{"arch": "vit", "model": "image classifier", "dataset": "stained colorectal tissue patches (NCT-CRC-HE-100K)", "train_examples": 90422, "image_size": 40, "crop_scale_min": 1, "horizontal_flip": true, "translate": 0.06, "targets": ["tissue"], "num_classes": 9, "norm": "layernorm", "norm_position": "pre", "hidden_act": "gelu", "mlp_ratio": 4, "head_dim": 16, "fused_qkv": true, "bias": "none", "qk_norm": false, "layer_scale_init": 0.1, "parallel_block": false, "inner_norm": false, "drop_path": 0.05, "patch_size": [4, 4], "conv_stem": true, "layers": 8, "width": 256, "positions": "sincos", "pooling": "mean", "mixing": "mixup", "label_smoothing": 0.1, "loss": "cross_entropy", "init": "kaiming_normal", "residual_init": "none", "optimizer": "soap", "beta2": 0.95, "learning_rate": 0.002, "beta1": 0.9, "shampoo_beta": 0.95, "eps": 1e-08, "precondition_frequency": 50, "max_precond_dim": 1024, "one_sided": true, "adamw_lr_other_params": 0.0022, "max_grad_norm": 1.0, "sam_rho": 0.1, "max_steps": 9900, "batch_size": 64, "epochs": 7.0, "lr_schedule": "wsd", "decay_fraction": 0.4, "final_lr_fraction": 0.01, "warmup_steps": 1980, "weight_decay": 0.0, "adamw_weight_decay_other_params": 0.01}
Rows from block 5 of a small image classifier, named by matrix and row number. Rows with one number belong to one neuron. Each number is 128 + 32 x the weight over its row's rms, rounded and kept within 0 to 255. All counts start at 0. Numbers have three digits each.
After each neuron's rows are labels from the 100 images, of 14976, where the neuron reaches its highest value: "strongest on" is what is common among them. Only what is clearly more common there than usual is listed. The data: stained colorectal tissue patches (NCT-CRC-HE-100K). In brackets: how many of the 100, against the usual share in percent.
# fc1: MLP up (model.blocks.5.mlp.fc1.weight, 1024x256), inputs 0-63
# fc2: MLP down (model.blocks.5.mlp.fc2.weight, 256x1024, transposed), outputs 0-63

fc1.637:079140081144096097076123157099147068155165119112176125121136086115099143125137158114154134135132115099137123120143067172113113077139162189171132090133195161162174135172076141109103142071165154
fc2.637:107125154179200088103163090142166158141108139125200147181153088116146075156137148130143145101086105073148102152145143114121134068062127108104166155108113120094095082097099147104138130144107119
strongest on: tissue: adipose tissue (100 vs 10.3)

fc1.331:145070081139109108156150162114145143109208110112168146145109166101160135160128127081113099172086121129109111139169138119165103128113165186099111096104143133190132073082081170073131074132154112
fc2.331:143104115190182081038170149085173118142167167147170161174166121133148107097086145133157152123138149144128086089156080164099127183058163193110119123134081103109132129115158165129113102123116091
strongest on: tissue: tumour epithelium (55 vs 14.8); tissue: mucus (37 vs 9.1)

fc1.646:136111134145133131107047187134085081119188121108163105079065125139187140130137124166084099134081140151124158152117155157118131108147098139072108140105146106145216081171206112127148153133121173
fc2.646:185119125096187082117091048146115088150101208126143093120106131166085137142072147111126112173112143084124216186116097131143133145104146157163122085124125160114111172160104157161129130140211106
strongest on: tissue: adipose tissue (78 vs 10.3)

fc1.25:146099168098114071080136120145112174112111098098124105149120123142141121146173105137153141137074136117149095051111225158107198069082103140103149134151131128105144143197142123142176103173149182
fc2.25:128100126135093126177174055093183125122061086154189144123089130153139118142078190090112175103130124124150126110087178149117121076076135115080139127026173134164154094129156098086124095136113204
strongest on: tissue: tumour epithelium (97 vs 14.8)

fc1.623:106164162131173088183088133117130131153123162167156113151075140118120136093131137113094157139158105122079131084118121119133081080123103119142156104112086118165124119129149138170061094193144138
fc2.623:142105137076096113107125095105070105133126116151140119119102193160141111120138075138147116120160072126108220123089122169171123127111075124117215143137160097135143125120155131124186090155120119
strongest on: tissue: normal colon mucosa (63 vs 8.5)

fc1.373:119150102117113128117150183117085159123154120137178177081110141123095108194109119087147126140103149150095047129109123127172057078118165127106119147143141155173160178067080145085154107129124139
fc2.373:157114162123129109017110166119197077185155158128159121087142144163191183122118123131149107076161107117151097075129105167171118120068111165121136165140128175098102145116171181128112149110127117
strongest on: tissue: mucus (89 vs 9.1)

fc1.408:089148151154195185045103076132121089074113118073061080106122057105109140167168110134113167103141148123165147122115131160105096158169105126122133073161163128163145153082113161172177113160114086
fc2.408:125115178135153120133143129145074135087063137144140083092133098159102155120101132166182157090120144135146172141106152185126124151132109132116182142139086157189167091059106180158176112159091087
strongest on: tissue: cancer-associated stroma (72 vs 10.7)

fc1.192:081102160134134114119112113067141142136165111064123128135185201188116121093103123142086116186114116145075130089119091111181138139127167162151117098125145101158117091107125166175116132140070154
fc2.192:144106135087076141114198125196154184136147166075121114075124135110115160178186108106091157138087159180108129161153105030097115174197152130131104117099132143119123083147151192113128175114188148
strongest on: tissue: lymphocytes (87 vs 11.5)

fc1.499:180156149115149180136140132109107096135141116140097130119133162077091157114136136138163107127175117192109130166158160106155127159117147151083122150165082147111147157116152149162176121109110148
fc2.499:138077179123153157106171097129167127146099125119135140087108071197141153124110119131085121103079110136130152138119111109107113137166145066154098131124072143137182176082141131131161121108148131
strongest on: tissue: smooth muscle (98 vs 13.6)

fc1.57:142108125123184185144123105117134103164150122145140098110121132112175055177142177111158152140141140132104134144123101090103166143169177153153187126145137140107127055140153085110130105148151174
fc2.57:096090143134077151093097125169162109110135110101167129046129129101179203107145162150094099127134064133145146127139084187158107105124054176153148150182105161168151145143157088141117132134115141
strongest on: tissue: smooth muscle (79 vs 13.6)

fc1.223:086103129137127093135053102080075174093153110126103108098092147199125107116170157115109094127122102111076096133104110105153121084083126124112160087161127060166112130063081072136148152148084168
fc2.223:178074154143071132171088106175111135102082117128108140121112099096041148185110145131115098138129112091144160181151140154103067082075087129112124185157112168153133151092149123150140141131153123
strongest on: tissue: debris (82 vs 11.1)

fc1.428:152173103141119149122133162114129105174181125111108126132172161151182099164118148096177087120200158136139103159125123090126078069129154120074070039092147094094135136110142144129077106183127148
fc2.428:123123129142118128108050104154167151113120143175107127114099161086116136177118124085092094081096121163145088158184126092134088110104127096144132124104092126140181073106136173121122075181060116
strongest on: tissue: debris (65 vs 11.1); tissue: lymphocytes (28 vs 11.5)

fc1.676:123127184185161092117124176127140075121101166120095140134166116082105168080075114138127091132213085170156149092189090137156088177115108071132099176154124121135162107180166111107132111099111069
fc2.676:107155175126140087213112130128145220130088115204090098128107130125104149144043170120114197119100151112123093148161172129117168123137089105162049198116076125105161112134158122102141146125122141
strongest on: tissue: smooth muscle (46 vs 13.6)

fc1.376:166057156071100130080102084098104136110109106092094071128149107120144187135146093132097116059132112142131124122127106106163105194104139088133129173143094132125161118101100094142102112101094094
fc2.376:111128150177153160135143122112085139115163186107158196128097056099085104168134146068141179094118145117139142081112107089136111212088120169139092142152099173115111101088089126131115093125096096
strongest on: tissue: mucus (33 vs 9.1)

fc1.263:101102137200187127097084141122135155158103129137108090135140068147115110133107137155098107087055133134091125060178147183127134136127171162123130138172088127086147132128103136191164116115098124
fc2.263:122085119147148141132136128131153092161159135137101049133087082144096175064123149106161176122088086126197113137132118131159097091155141162154091095172151151109194089148121147182138086156098142
strongest on: tissue: normal colon mucosa (69 vs 8.5)

fc1.488:168159084113144136163106128100148151172146126088112173079142172114138151163107109122125109103127083181076144128177123066133084164048115085120115160202076155132126171132124164129122072099086166
fc2.488:146118143125102221078122105090107116153112123104117169073116162114099143190130078071110074080118117114113155185132158111163128139111129131111056128167134152092155194130142139125157071065144131
strongest on: tissue: smooth muscle (91 vs 13.6)

fc1.733:106115120118174109111129197061103099126106098124166047163128072152130107115165122118126098095195141142102193073119108122113071157087124100120200115169116148090190136126133124115137130164159150
fc2.733:124138121229151156142124144131158146125082137114103161067087098121174153150131166085166152136095076125126113120121175068144121116137136137062121159114111146159152075203104142110132089107152137
strongest on: tissue: normal colon mucosa (47 vs 8.5)

fc1.273:119222137176141081138149100136164133142122183157085174111120190145106143101098095158114182141162119083135124135124127117118140130081150099096177139122147121134159141142129146193117144135185166
fc2.273:190098149141065129095126105109083149121125140137132131186147098094143136151124123167190109077136135127113129070134088144197117184175141095153214163144194134098108157138131098123171143133078121
strongest on: tissue: normal colon mucosa (98 vs 8.5)

fc1.480:152124119123157140156185145126181140130119102118128170115119106136162135135191138185131165094179169153063116134107124072196099165014159145151137139150103101129137143132131079130115101162133092
fc2.480:119154095169105200106113144141143127149098127135108079112138120135161135138171099115141125098136151107150114147128159103145149145141169118191133127046088132130134144153149171147178095120090139
strongest on: tissue: cancer-associated stroma (68 vs 10.7)

fc1.650:128062135135130168088089083120124109100133143083190140171145128062205133125186151137091166110068118123093155077123180177170175126150143144158100130152089132180124138107037181134160087182186154
fc2.650:083071140114153071179118164162134071113168162114113122150124117131149132104096167039099193159109160139147065066141113139103114180126140098159115179116084146133074118163128167144162142186085114
strongest on: tissue: mucus (98 vs 9.1)

fc1.507:166143108141155178125121125121121141094151126176148115091150156103090094120121141116158109123156143186108118142109126010157105155099163173100116134173114178111127172136133192156123132129114118
fc2.507:123128148095139161120098104131153142136121154080130127092118072135105135125122171111107115161123118104139172072123105096122117140150175066143074105221093111099172156072190097109180159146123107
strongest on: tissue: smooth muscle (94 vs 13.6)

fc1.750:145146149159122138141061131062164119123096092166157077118096071081115187159177148050174142113162101093164085108122128131114155060116150097084123130100104119066135125143096150156176144122136135
fc2.750:084145129103083174099171150075088103130125129084171146161122095159132167114136128185130095183139150151091172142149131086150143166168115077128136123160121150082154133162118070118072125099150170
strongest on: tissue: mucus (96 vs 9.1)

fc1.422:131151158115153189118111104162116075181106065212109146090083165119136089141121116126075141116115078063135137130118159146149184093109179053144123075142134150100154152160113115166150124136155124
fc2.422:112117088104067115120177136136122112126117127111087153079103113174098065130177119141091178188091114138139162128092128173130101111122163157184081136157157088124099133095105116139113113101121107
strongest on: tissue: mucus (71 vs 9.1)

fc1.240:146137116136112222115114143144124111100068133201124128132137122125126178145126123160186167174083078145099080130130181110134076142102125110137150128158156089142130129133123148179106189095162177
fc2.240:118136157107166225130175070137088109140133183105134144142125103121110117135136083110067124145151128092075123128153152149128164141106204156125117111170160165149121086104092106121138144121112105
strongest on: tissue: smooth muscle (77 vs 13.6)

fc1.425:130100139151185151119127111091145135135160145094116140121149084166151131119115079132098110143133142157118103095147210144126085140147141158091114064076122160132126087146187138132165087156154123
fc2.425:149128118097152147115143090113196127144140157132044101083151104140128187138053141069051093140119094124084117181170161086168090170139148091120100092164128184108155101096140147143105085154082136
strongest on: tissue: normal colon mucosa (38 vs 8.5)

fc1.336:165136156142153137114113095097141141143123100133129106213124137134146168125109168158166118148167168128178075133129111158173125143134152108167134120184120124089081102160113128127093096185103097
fc2.336:120196108143206098091128131145119103170132105168120141213124104122100083160102122043089156082095099123112176185123144144136102105095150140170155166100101124099122110114133101129111120191144128
strongest on: tissue: debris (36 vs 11.1)

fc1.390:113169161121140157124134200133138164159128098117154229206167085142108194102134140121240146215140136131117128077101133148138121143126155125154145109121131088148165106121149146127091136145126118
fc2.390:116145153121130067182041111102133107182146121219132128145082108102112086092129096150102145143181114131160099096084121124147154149162155086143145156122101087164142095086141116104116170122116144
strongest on: tissue: debris (68 vs 11.1)

fc1.255:172109165135141098136141173075116138088076155103118112135138145062109160203079153152176134139153157115078172120113191149104126099115151125060131137104143099099144177164164130188106102109150179
fc2.255:151174143098090182149075125092122092135116122147131191117109114129181142099127088140105114144099152100145087122085098161158139126056105136127109193104151154130169112089113101120135126073125126
strongest on: tissue: adipose tissue (75 vs 10.3)

fc1.383:129148133133116114102134063093130143122130117112124120152155126143118155127095165148134148119098144095111138082122128138107098086120066144104168107142105118144170125136134086142102131146131121
fc2.383:165232142151117150143127135125073125171157098129124139159135175063107102142165138129153140157139188120148098108142107135115141063150107151102182152128107123102196165125115205097112153109115107
strongest on: tissue: tumour epithelium (48 vs 14.8); tissue: cancer-associated stroma (35 vs 10.7)

fc1.519:114103114147176181100096108109133094146135076160103110196128095054061186159100115137142105127173132134165140167133129141090038193147110122112135111165117130170142133128151199182131112112096137
fc2.519:109100115150111192140107176116123111136073057092141092147069047139120130181122153117154160095108121062146101114155130130126112132176118179123122176120106129157140062167092144167134164117090148
strongest on: tissue: normal colon mucosa (25 vs 8.5)

fc1.289:092090062117197085159112135165187164121181180152118080100071095149128129137203084097146132106185136133125156148099114125050097134110112082143140087134123181169165098153156129098151178143136130
fc2.289:152130160134128206171149150121126158095137163150108065135135181176134133129101122126106144139142123131148082113135148099121129112153187077144191148107129134149120099154112091142135130126196104
strongest on: tissue: mucus (72 vs 9.1)

fc1.613:125158122122105129099139088079119108198166154058053168105120130105114128113151139142137162142182135127165087110139115137113121145122162127100134138154131104154080106171129143125085027104166159
fc2.613:136088111086156107088227091132120151131157102112095082100100116171168139128051129101135131082137132127114088124093124090175135081162151174130083157100088128208131149149090105134136134166122181
strongest on: tissue: tumour epithelium (93 vs 14.8)

fc1.755:133115109157132152156103134117129117133112161148108146166103094145157118108141144136198145067148177099150140198078062076104162134106144128118065180115154090102132195142126125117165101145106092
fc2.755:129170127082078098109130128138174147157109153144144118023129093095121058120144154057098081064117087114129092103122099104120105079137191144083097139149101062127145147101133137130129142124124105
strongest on: tissue: normal colon mucosa (80 vs 8.5)

fc1.570:117150119152144166155111125074178133154173125154149141123158133173108129140147107130130112112150061173069144165110152083113058157136116102120118142131054133073142033122171175119122147134090146
fc2.570:200123099092119115088095133213131143130162110089133150089122168155133181185073160059082116175119150096099159113106100110139112115120158134124082165120133146122189128156115117154150149092127092
strongest on: tissue: smooth muscle (93 vs 13.6)

fc1.75:165121144062160153136122109081069123133159133118124117113086088142118190165117106199147079117086145141163082161095177145107134156114116182138156140116093085185152101173191159098137131161126195
fc2.75:154171163156152063109142103147092158121124119142055145145148158172138122083069141105073123169150124133089071118131096156118138128115187197110099156118111120066088197080118207122128148153150147
strongest on: tissue: tumour epithelium (64 vs 14.8); tissue: cancer-associated stroma (27 vs 10.7)

fc1.181:113169036123129111127130196093089135130116088111187113058157163158135127155123166111119155108140148142107131127104096136088117084150156140136104098167168161166162181185088156125138164117156153
fc2.181:133100132171153082129152097114179135180119170158163139169111064132142086142117114158128111062100055103155089181151162130130157055071145103112133127126172096139132155069086175115116115118128145
strongest on: tissue: adipose tissue (78 vs 10.3)

fc1.419:159147137093177158094188176118186067064118118148145131112104129088106113060118094148101128128186140101165158121188076161093093136150104048131110182117159143152131141169142150112126126054097075
fc2.419:128151120150135064167055138124116144131069122144090093093121180142061122162107101149104221167064138166142091146139171119096149152138136111170057198092112133089138108093137132105156159097162092
strongest on: tissue: smooth muscle (39 vs 13.6)

fc1.620:199160189042088079154154114155097091181149137130129119090096109102083187132109086170137150164127086097104187106062129095075160119157120188083127075090159125139129153106083127182129101131179124
fc2.620:126132140142046153055104107095062105124138129195156143160119162115120122121083143144190137107157127119112124079097133118162173167124129132100173102104167116115106089142138128146115117149133151
strongest on: tissue: normal colon mucosa (32 vs 8.5)

fc1.324:128158199130128170073135119074149155116123126120179128167154105121155118131129110206149163097156150158094177073118143170138172107099123174141096177107095154149064078193146149088175087170139159
fc2.324:100107100139151132139154065150154068163107118129072118169126106162164101080097162135099126050080079131169060095071187127128156088052156158102118108109141103139095087161140064100124081131091152
strongest on: tissue: adipose tissue (52 vs 10.3); tissue: tumour epithelium (42 vs 14.8)

fc1.227:132132175119163123130150136098132111104114126124109097171131114053137113166095124099091142150153139107095129153114128196097127114139137140120122087104101131194140168096114184170153121136141150
fc2.227:081148167090055168116091117131102095141119120140109135180133180122178145148124106191180127142107174118118136061098143156111095164098100166105135055108120140158121109060140139076136177095156069
strongest on: tissue: cancer-associated stroma (82 vs 10.7)

fc1.87:105117160138128122115119151055151190054071160078139131125061118127157082046183106115109094123229123157063193130139153171153086158072130150095136110125134152099123112111107110115218167114139113
fc2.87:125099124174150195165095083197097113138124154100110166104126066156166156091146169132187139160168155159140132133104160104123136133191184118166185102160136162144144157132092142074126072091117176
strongest on: tissue: mucus (41 vs 9.1)

fc1.256:071178197213221097149141121089110183174122129113148113115120140149103162068122152130223182126090123092159119085100181152062127126068162117185163145176128091102124144156173185143140215143143155
fc2.256:121120150046159088088100128119121127163117085152104165186147093119144076095087067101112074061166137129137093093104121181092107165092072084091176128156140138166106130169135111082138168148098109
strongest on: tissue: normal colon mucosa (47 vs 8.5)

fc1.406:138103131122139160097078146134132105139096097136096140139139135102147115148122115124092108092176144151082141120149137119115117085099112111116054138113085141105152201179227144128150157127176173
fc2.406:140171098129163173143177121083117097135078095074149116185106162154139131141128065186141151133111154101114093218163101076144111110045130110119133150097110121034084090129152121112138140114134098
strongest on: tissue: adipose tissue (87 vs 10.3)

fc1.387:143203061132130116112118137171110147196080140153093114180157134105076139131155188111132116082077063118096141113081113089039115129116117085137117084185153082153182101143122139093128160110123134
fc2.387:110129137100099099143127215191119068127106160053078125129105122088070135224189100177106110135167131093102150085171128132126134151080170140130166136095123093151113147108133094111138185086124083
strongest on: tissue: debris (63 vs 11.1); tissue: cancer-associated stroma (29 vs 10.7)

fc1.584:113093124175161120153139130102138088123144144138184154150090119191150113151130087083168127105123068122119107083093084116121072039148142145097148104107127070157143162139180060124104146161102114
fc2.584:130095126088119158091119089114123147119098108142109103070132074130221113088103068081116110043167142095138089149124111135075119076149120122131184192163135136166177165083130108138129103105130095
strongest on: tissue: normal colon mucosa (97 vs 8.5)

fc1.158:174126045100151214121165104038112118162113124182107158115105179122156138106072102076129087156143136140107156187107144122126142134171136083129175176125099131135108081180118101168215138113112109
fc2.158:155125135117120154061127123136152100148148182095116152157144136137126149118153137035132149155135151124167127203127119167135142078135152099102166141167133105135176246131121079092129106082138107
strongest on: tissue: smooth muscle (97 vs 13.6)

fc1.510:072105138142180160087095076119129140119170151148108125133114139147178124090116137151171155090100096187100093094104133088098103169083132118052105105106062088163159091139177146169132189097114069
fc2.510:126128149122130105111106108088159105147147084122186111079134178128087149157133197053125082129096119110120127160163135095135096100109072090149154176153144150118148178126165133167134129109134113
strongest on: tissue: smooth muscle (87 vs 13.6)

fc1.356:174174134105128162185176208085079112112170121156097101154156122149118065210132147120097123121189171117120129099097103154119114167113089145165172156149069122103124155106157178157145111105063172
fc2.356:164150086166053163146130092135112136114116076109118160171168114126132153163128170165089143059057184137083081167184124194123117061130147210133135169130115117123164185099135153106137201125157138
strongest on: tissue: mucus (82 vs 9.1)

fc1.582:131144144122108178159089159122127120160045123154111137119112143121161126098112169101061141140160108088134139111136144182125205128143143068119174089139162163128130156172124115165121113065105118
fc2.582:143123130111148135089255053141075146109154138095074139161136082117108095077150123127085152051091157120126087137096149160134140117126173192115121130131157075136138147146170130116098095162150143
strongest on: tissue: cancer-associated stroma (47 vs 10.7); tissue: debris (39 vs 11.1)

fc1.106:163133102097138099135079148103042132153111111092146154113158147208165145176163181080154134107156114147126103163173172187080122039146166094074138169085103163159168164154081177108066110141154114
fc2.106:149096109136130090117255099121202137105129149154133147116153052159109156131126064150065110143121131120100146133154178068117120133091170152085144085098125100119180138081127192136144071083145129
strongest on: tissue: adipose tissue (95 vs 10.3)

fc1.549:094105177147155158158077061107076130067114066114121108134089084121077136174101156111097174151161101135121133126145069097170158134148153104117087159138093132109173125112093141094129177083097134
fc2.549:153085076150108140083093141149118112151105125061148136108157095079056129145177163080140166173134118110156134106107091107142141192102097132120084130140092150126093074109127128215125143133120132
strongest on: tissue: normal colon mucosa (34 vs 8.5)

fc1.732:096102073137081137102112105140077153151130157129104139143148158116113093117106121105162103108179154129156115092123092112039189047183168093120183103111071155177138146103102177071114067165130140
fc2.732:133112108097131114055197155136151169148076170198091120074178036080131090135106111081140074115109110163134135096185165204104147122112131121131153096112095090139144172125173193122169120070185106
strongest on: tissue: adipose tissue (82 vs 10.3)

fc1.363:165115088146118087151175133112145111120176135127130113161148149088153099140119102139130119083065183125086112148167119190131142148074132119144094101124095179156130167051083110123130063094128138
fc2.363:106098141108108178166199158145116143144186121072155105121150155130131093119120151128136178086123115130095129120128144119138140139157105118133103160127148166250090108157109139069089102145140125
strongest on: tissue: mucus (55 vs 9.1)

fc1.393:083105110136133090127098163100135054111159126183166158136082102129121156134092151111172175139119075132128084105149082135115126069096134107169076084064133096133129144121169108171143155179144177
fc2.393:148111155066107143091080100036115132140139147122216128119119080120137089107105117111130124059091080138116141132129055140129101096084092131072186170165119120111189140134087114172133080118113109
strongest on: tissue: normal colon mucosa (66 vs 8.5)

fc1.195:144133152122084123076136154152141169155035096132146117139247132163104107116106066139157091147135130128116063145145141131090137144060094161132123106173134168116127098129120103169175155105083168
fc2.195:185169095103140139113147118142133071171146161084134153155115150127074124171091135125075155100113153131122114073137147080160090095064129095133152167129095161086127105105122114098144087172140094
strongest on: tissue: smooth muscle (97 vs 13.6)

fc1.375:094124164159128176115118117109172156135150127131144107177111178159160101112173147135124105086087088138101140114096079172136197179106162178167146149174124204160161093106168146127172168114177124
fc2.375:050151150110160134100138127153072114106163124076142101095169169135184139072170186102116170100163098163126144109081089127189140174136133133126132085209165143116158124133110075121096111143179102
strongest on: tissue: lymphocytes (43 vs 11.5)

fc1.617:174159175131112125141084100122089144181118113078122172128076142150154167133092097106140078116203136100117155123176156185158085158088169110131140131079131132113106095108155131074103127175130137
fc2.617:171084110182093111130076181131166107109125155155152141132104145171152160183122159125081126145098129130124138140153155174144226148138058169114153129043174161085132092077148167140154059143104169
strongest on: tissue: lymphocytes (92 vs 11.5)

fc1.111:100136107103103116155140142111110138053144149098055123127118145109096145095106150133145149137171097128109171064073075042107111106153128143091117143173169115142130086114124096155076132109107148
fc2.111:166131151162154101111063145076091120149183129133177157117143082164070136134124162128118152102150181119157111124182143074144098133182167116117075096167142090098143173128148087143105137135128111
strongest on: tissue: debris (88 vs 11.1)

fc1.710:201173205141137164157151148134131112107128070201143113139113137073103121093114095125158125142177163183118124128113180119162133116097168133112160182178069162099146172146146103173164126125117155
fc2.710:123117115141155183115129091127208119136138124131162127088086091162123157101130129099127136120082106099144139132152090098128087139177130094138114075100098132084167160097164123068137083121135133
strongest on: tissue: smooth muscle (100 vs 13.6)

fc1.183:109115133107160119154101133111163139081166150155145126124130114119146057119124141155121174176110156128175165123108117134152126138125125126180097164137109138159115086137035089167138079164133113
fc2.183:117127113189129068164091177177168103110142121098169143154143142101169103122135088160142148164113192099145103074147112160139131131079151096138141099148122139157130108188143108162163144186109074
strongest on: tissue: mucus (95 vs 9.1)

fc1.234:035096148110171157152135165094150150139118125138091122153170051165128101090178095130095134108182114170113151091122131165109135158119117116108132089145124156111176093084190150119215111138150153
fc2.234:103105110194174159133098132089141103132135137092094128108073097155116157199149159130191177157142105064131100114124156130109139125140121175130169110151096154225159133152103165128150126083156107
strongest on: tissue: normal colon mucosa (26 vs 8.5); tissue: adipose tissue (26 vs 10.3)

fc1.58:214121147113183135136145085131129134123160082092092097143134168153114143142091166156150180123178144134175113114124174181115114103173064118167103094150080074140132107137199098095133187124080138
fc2.58:128159129144146062145120117166076114116144221128139078138134138070109055138156124155091147175140178151138097161141132173122157165169174131087153102072099157134200165136085161112139148128147148
strongest on: tissue: tumour epithelium (96 vs 14.8)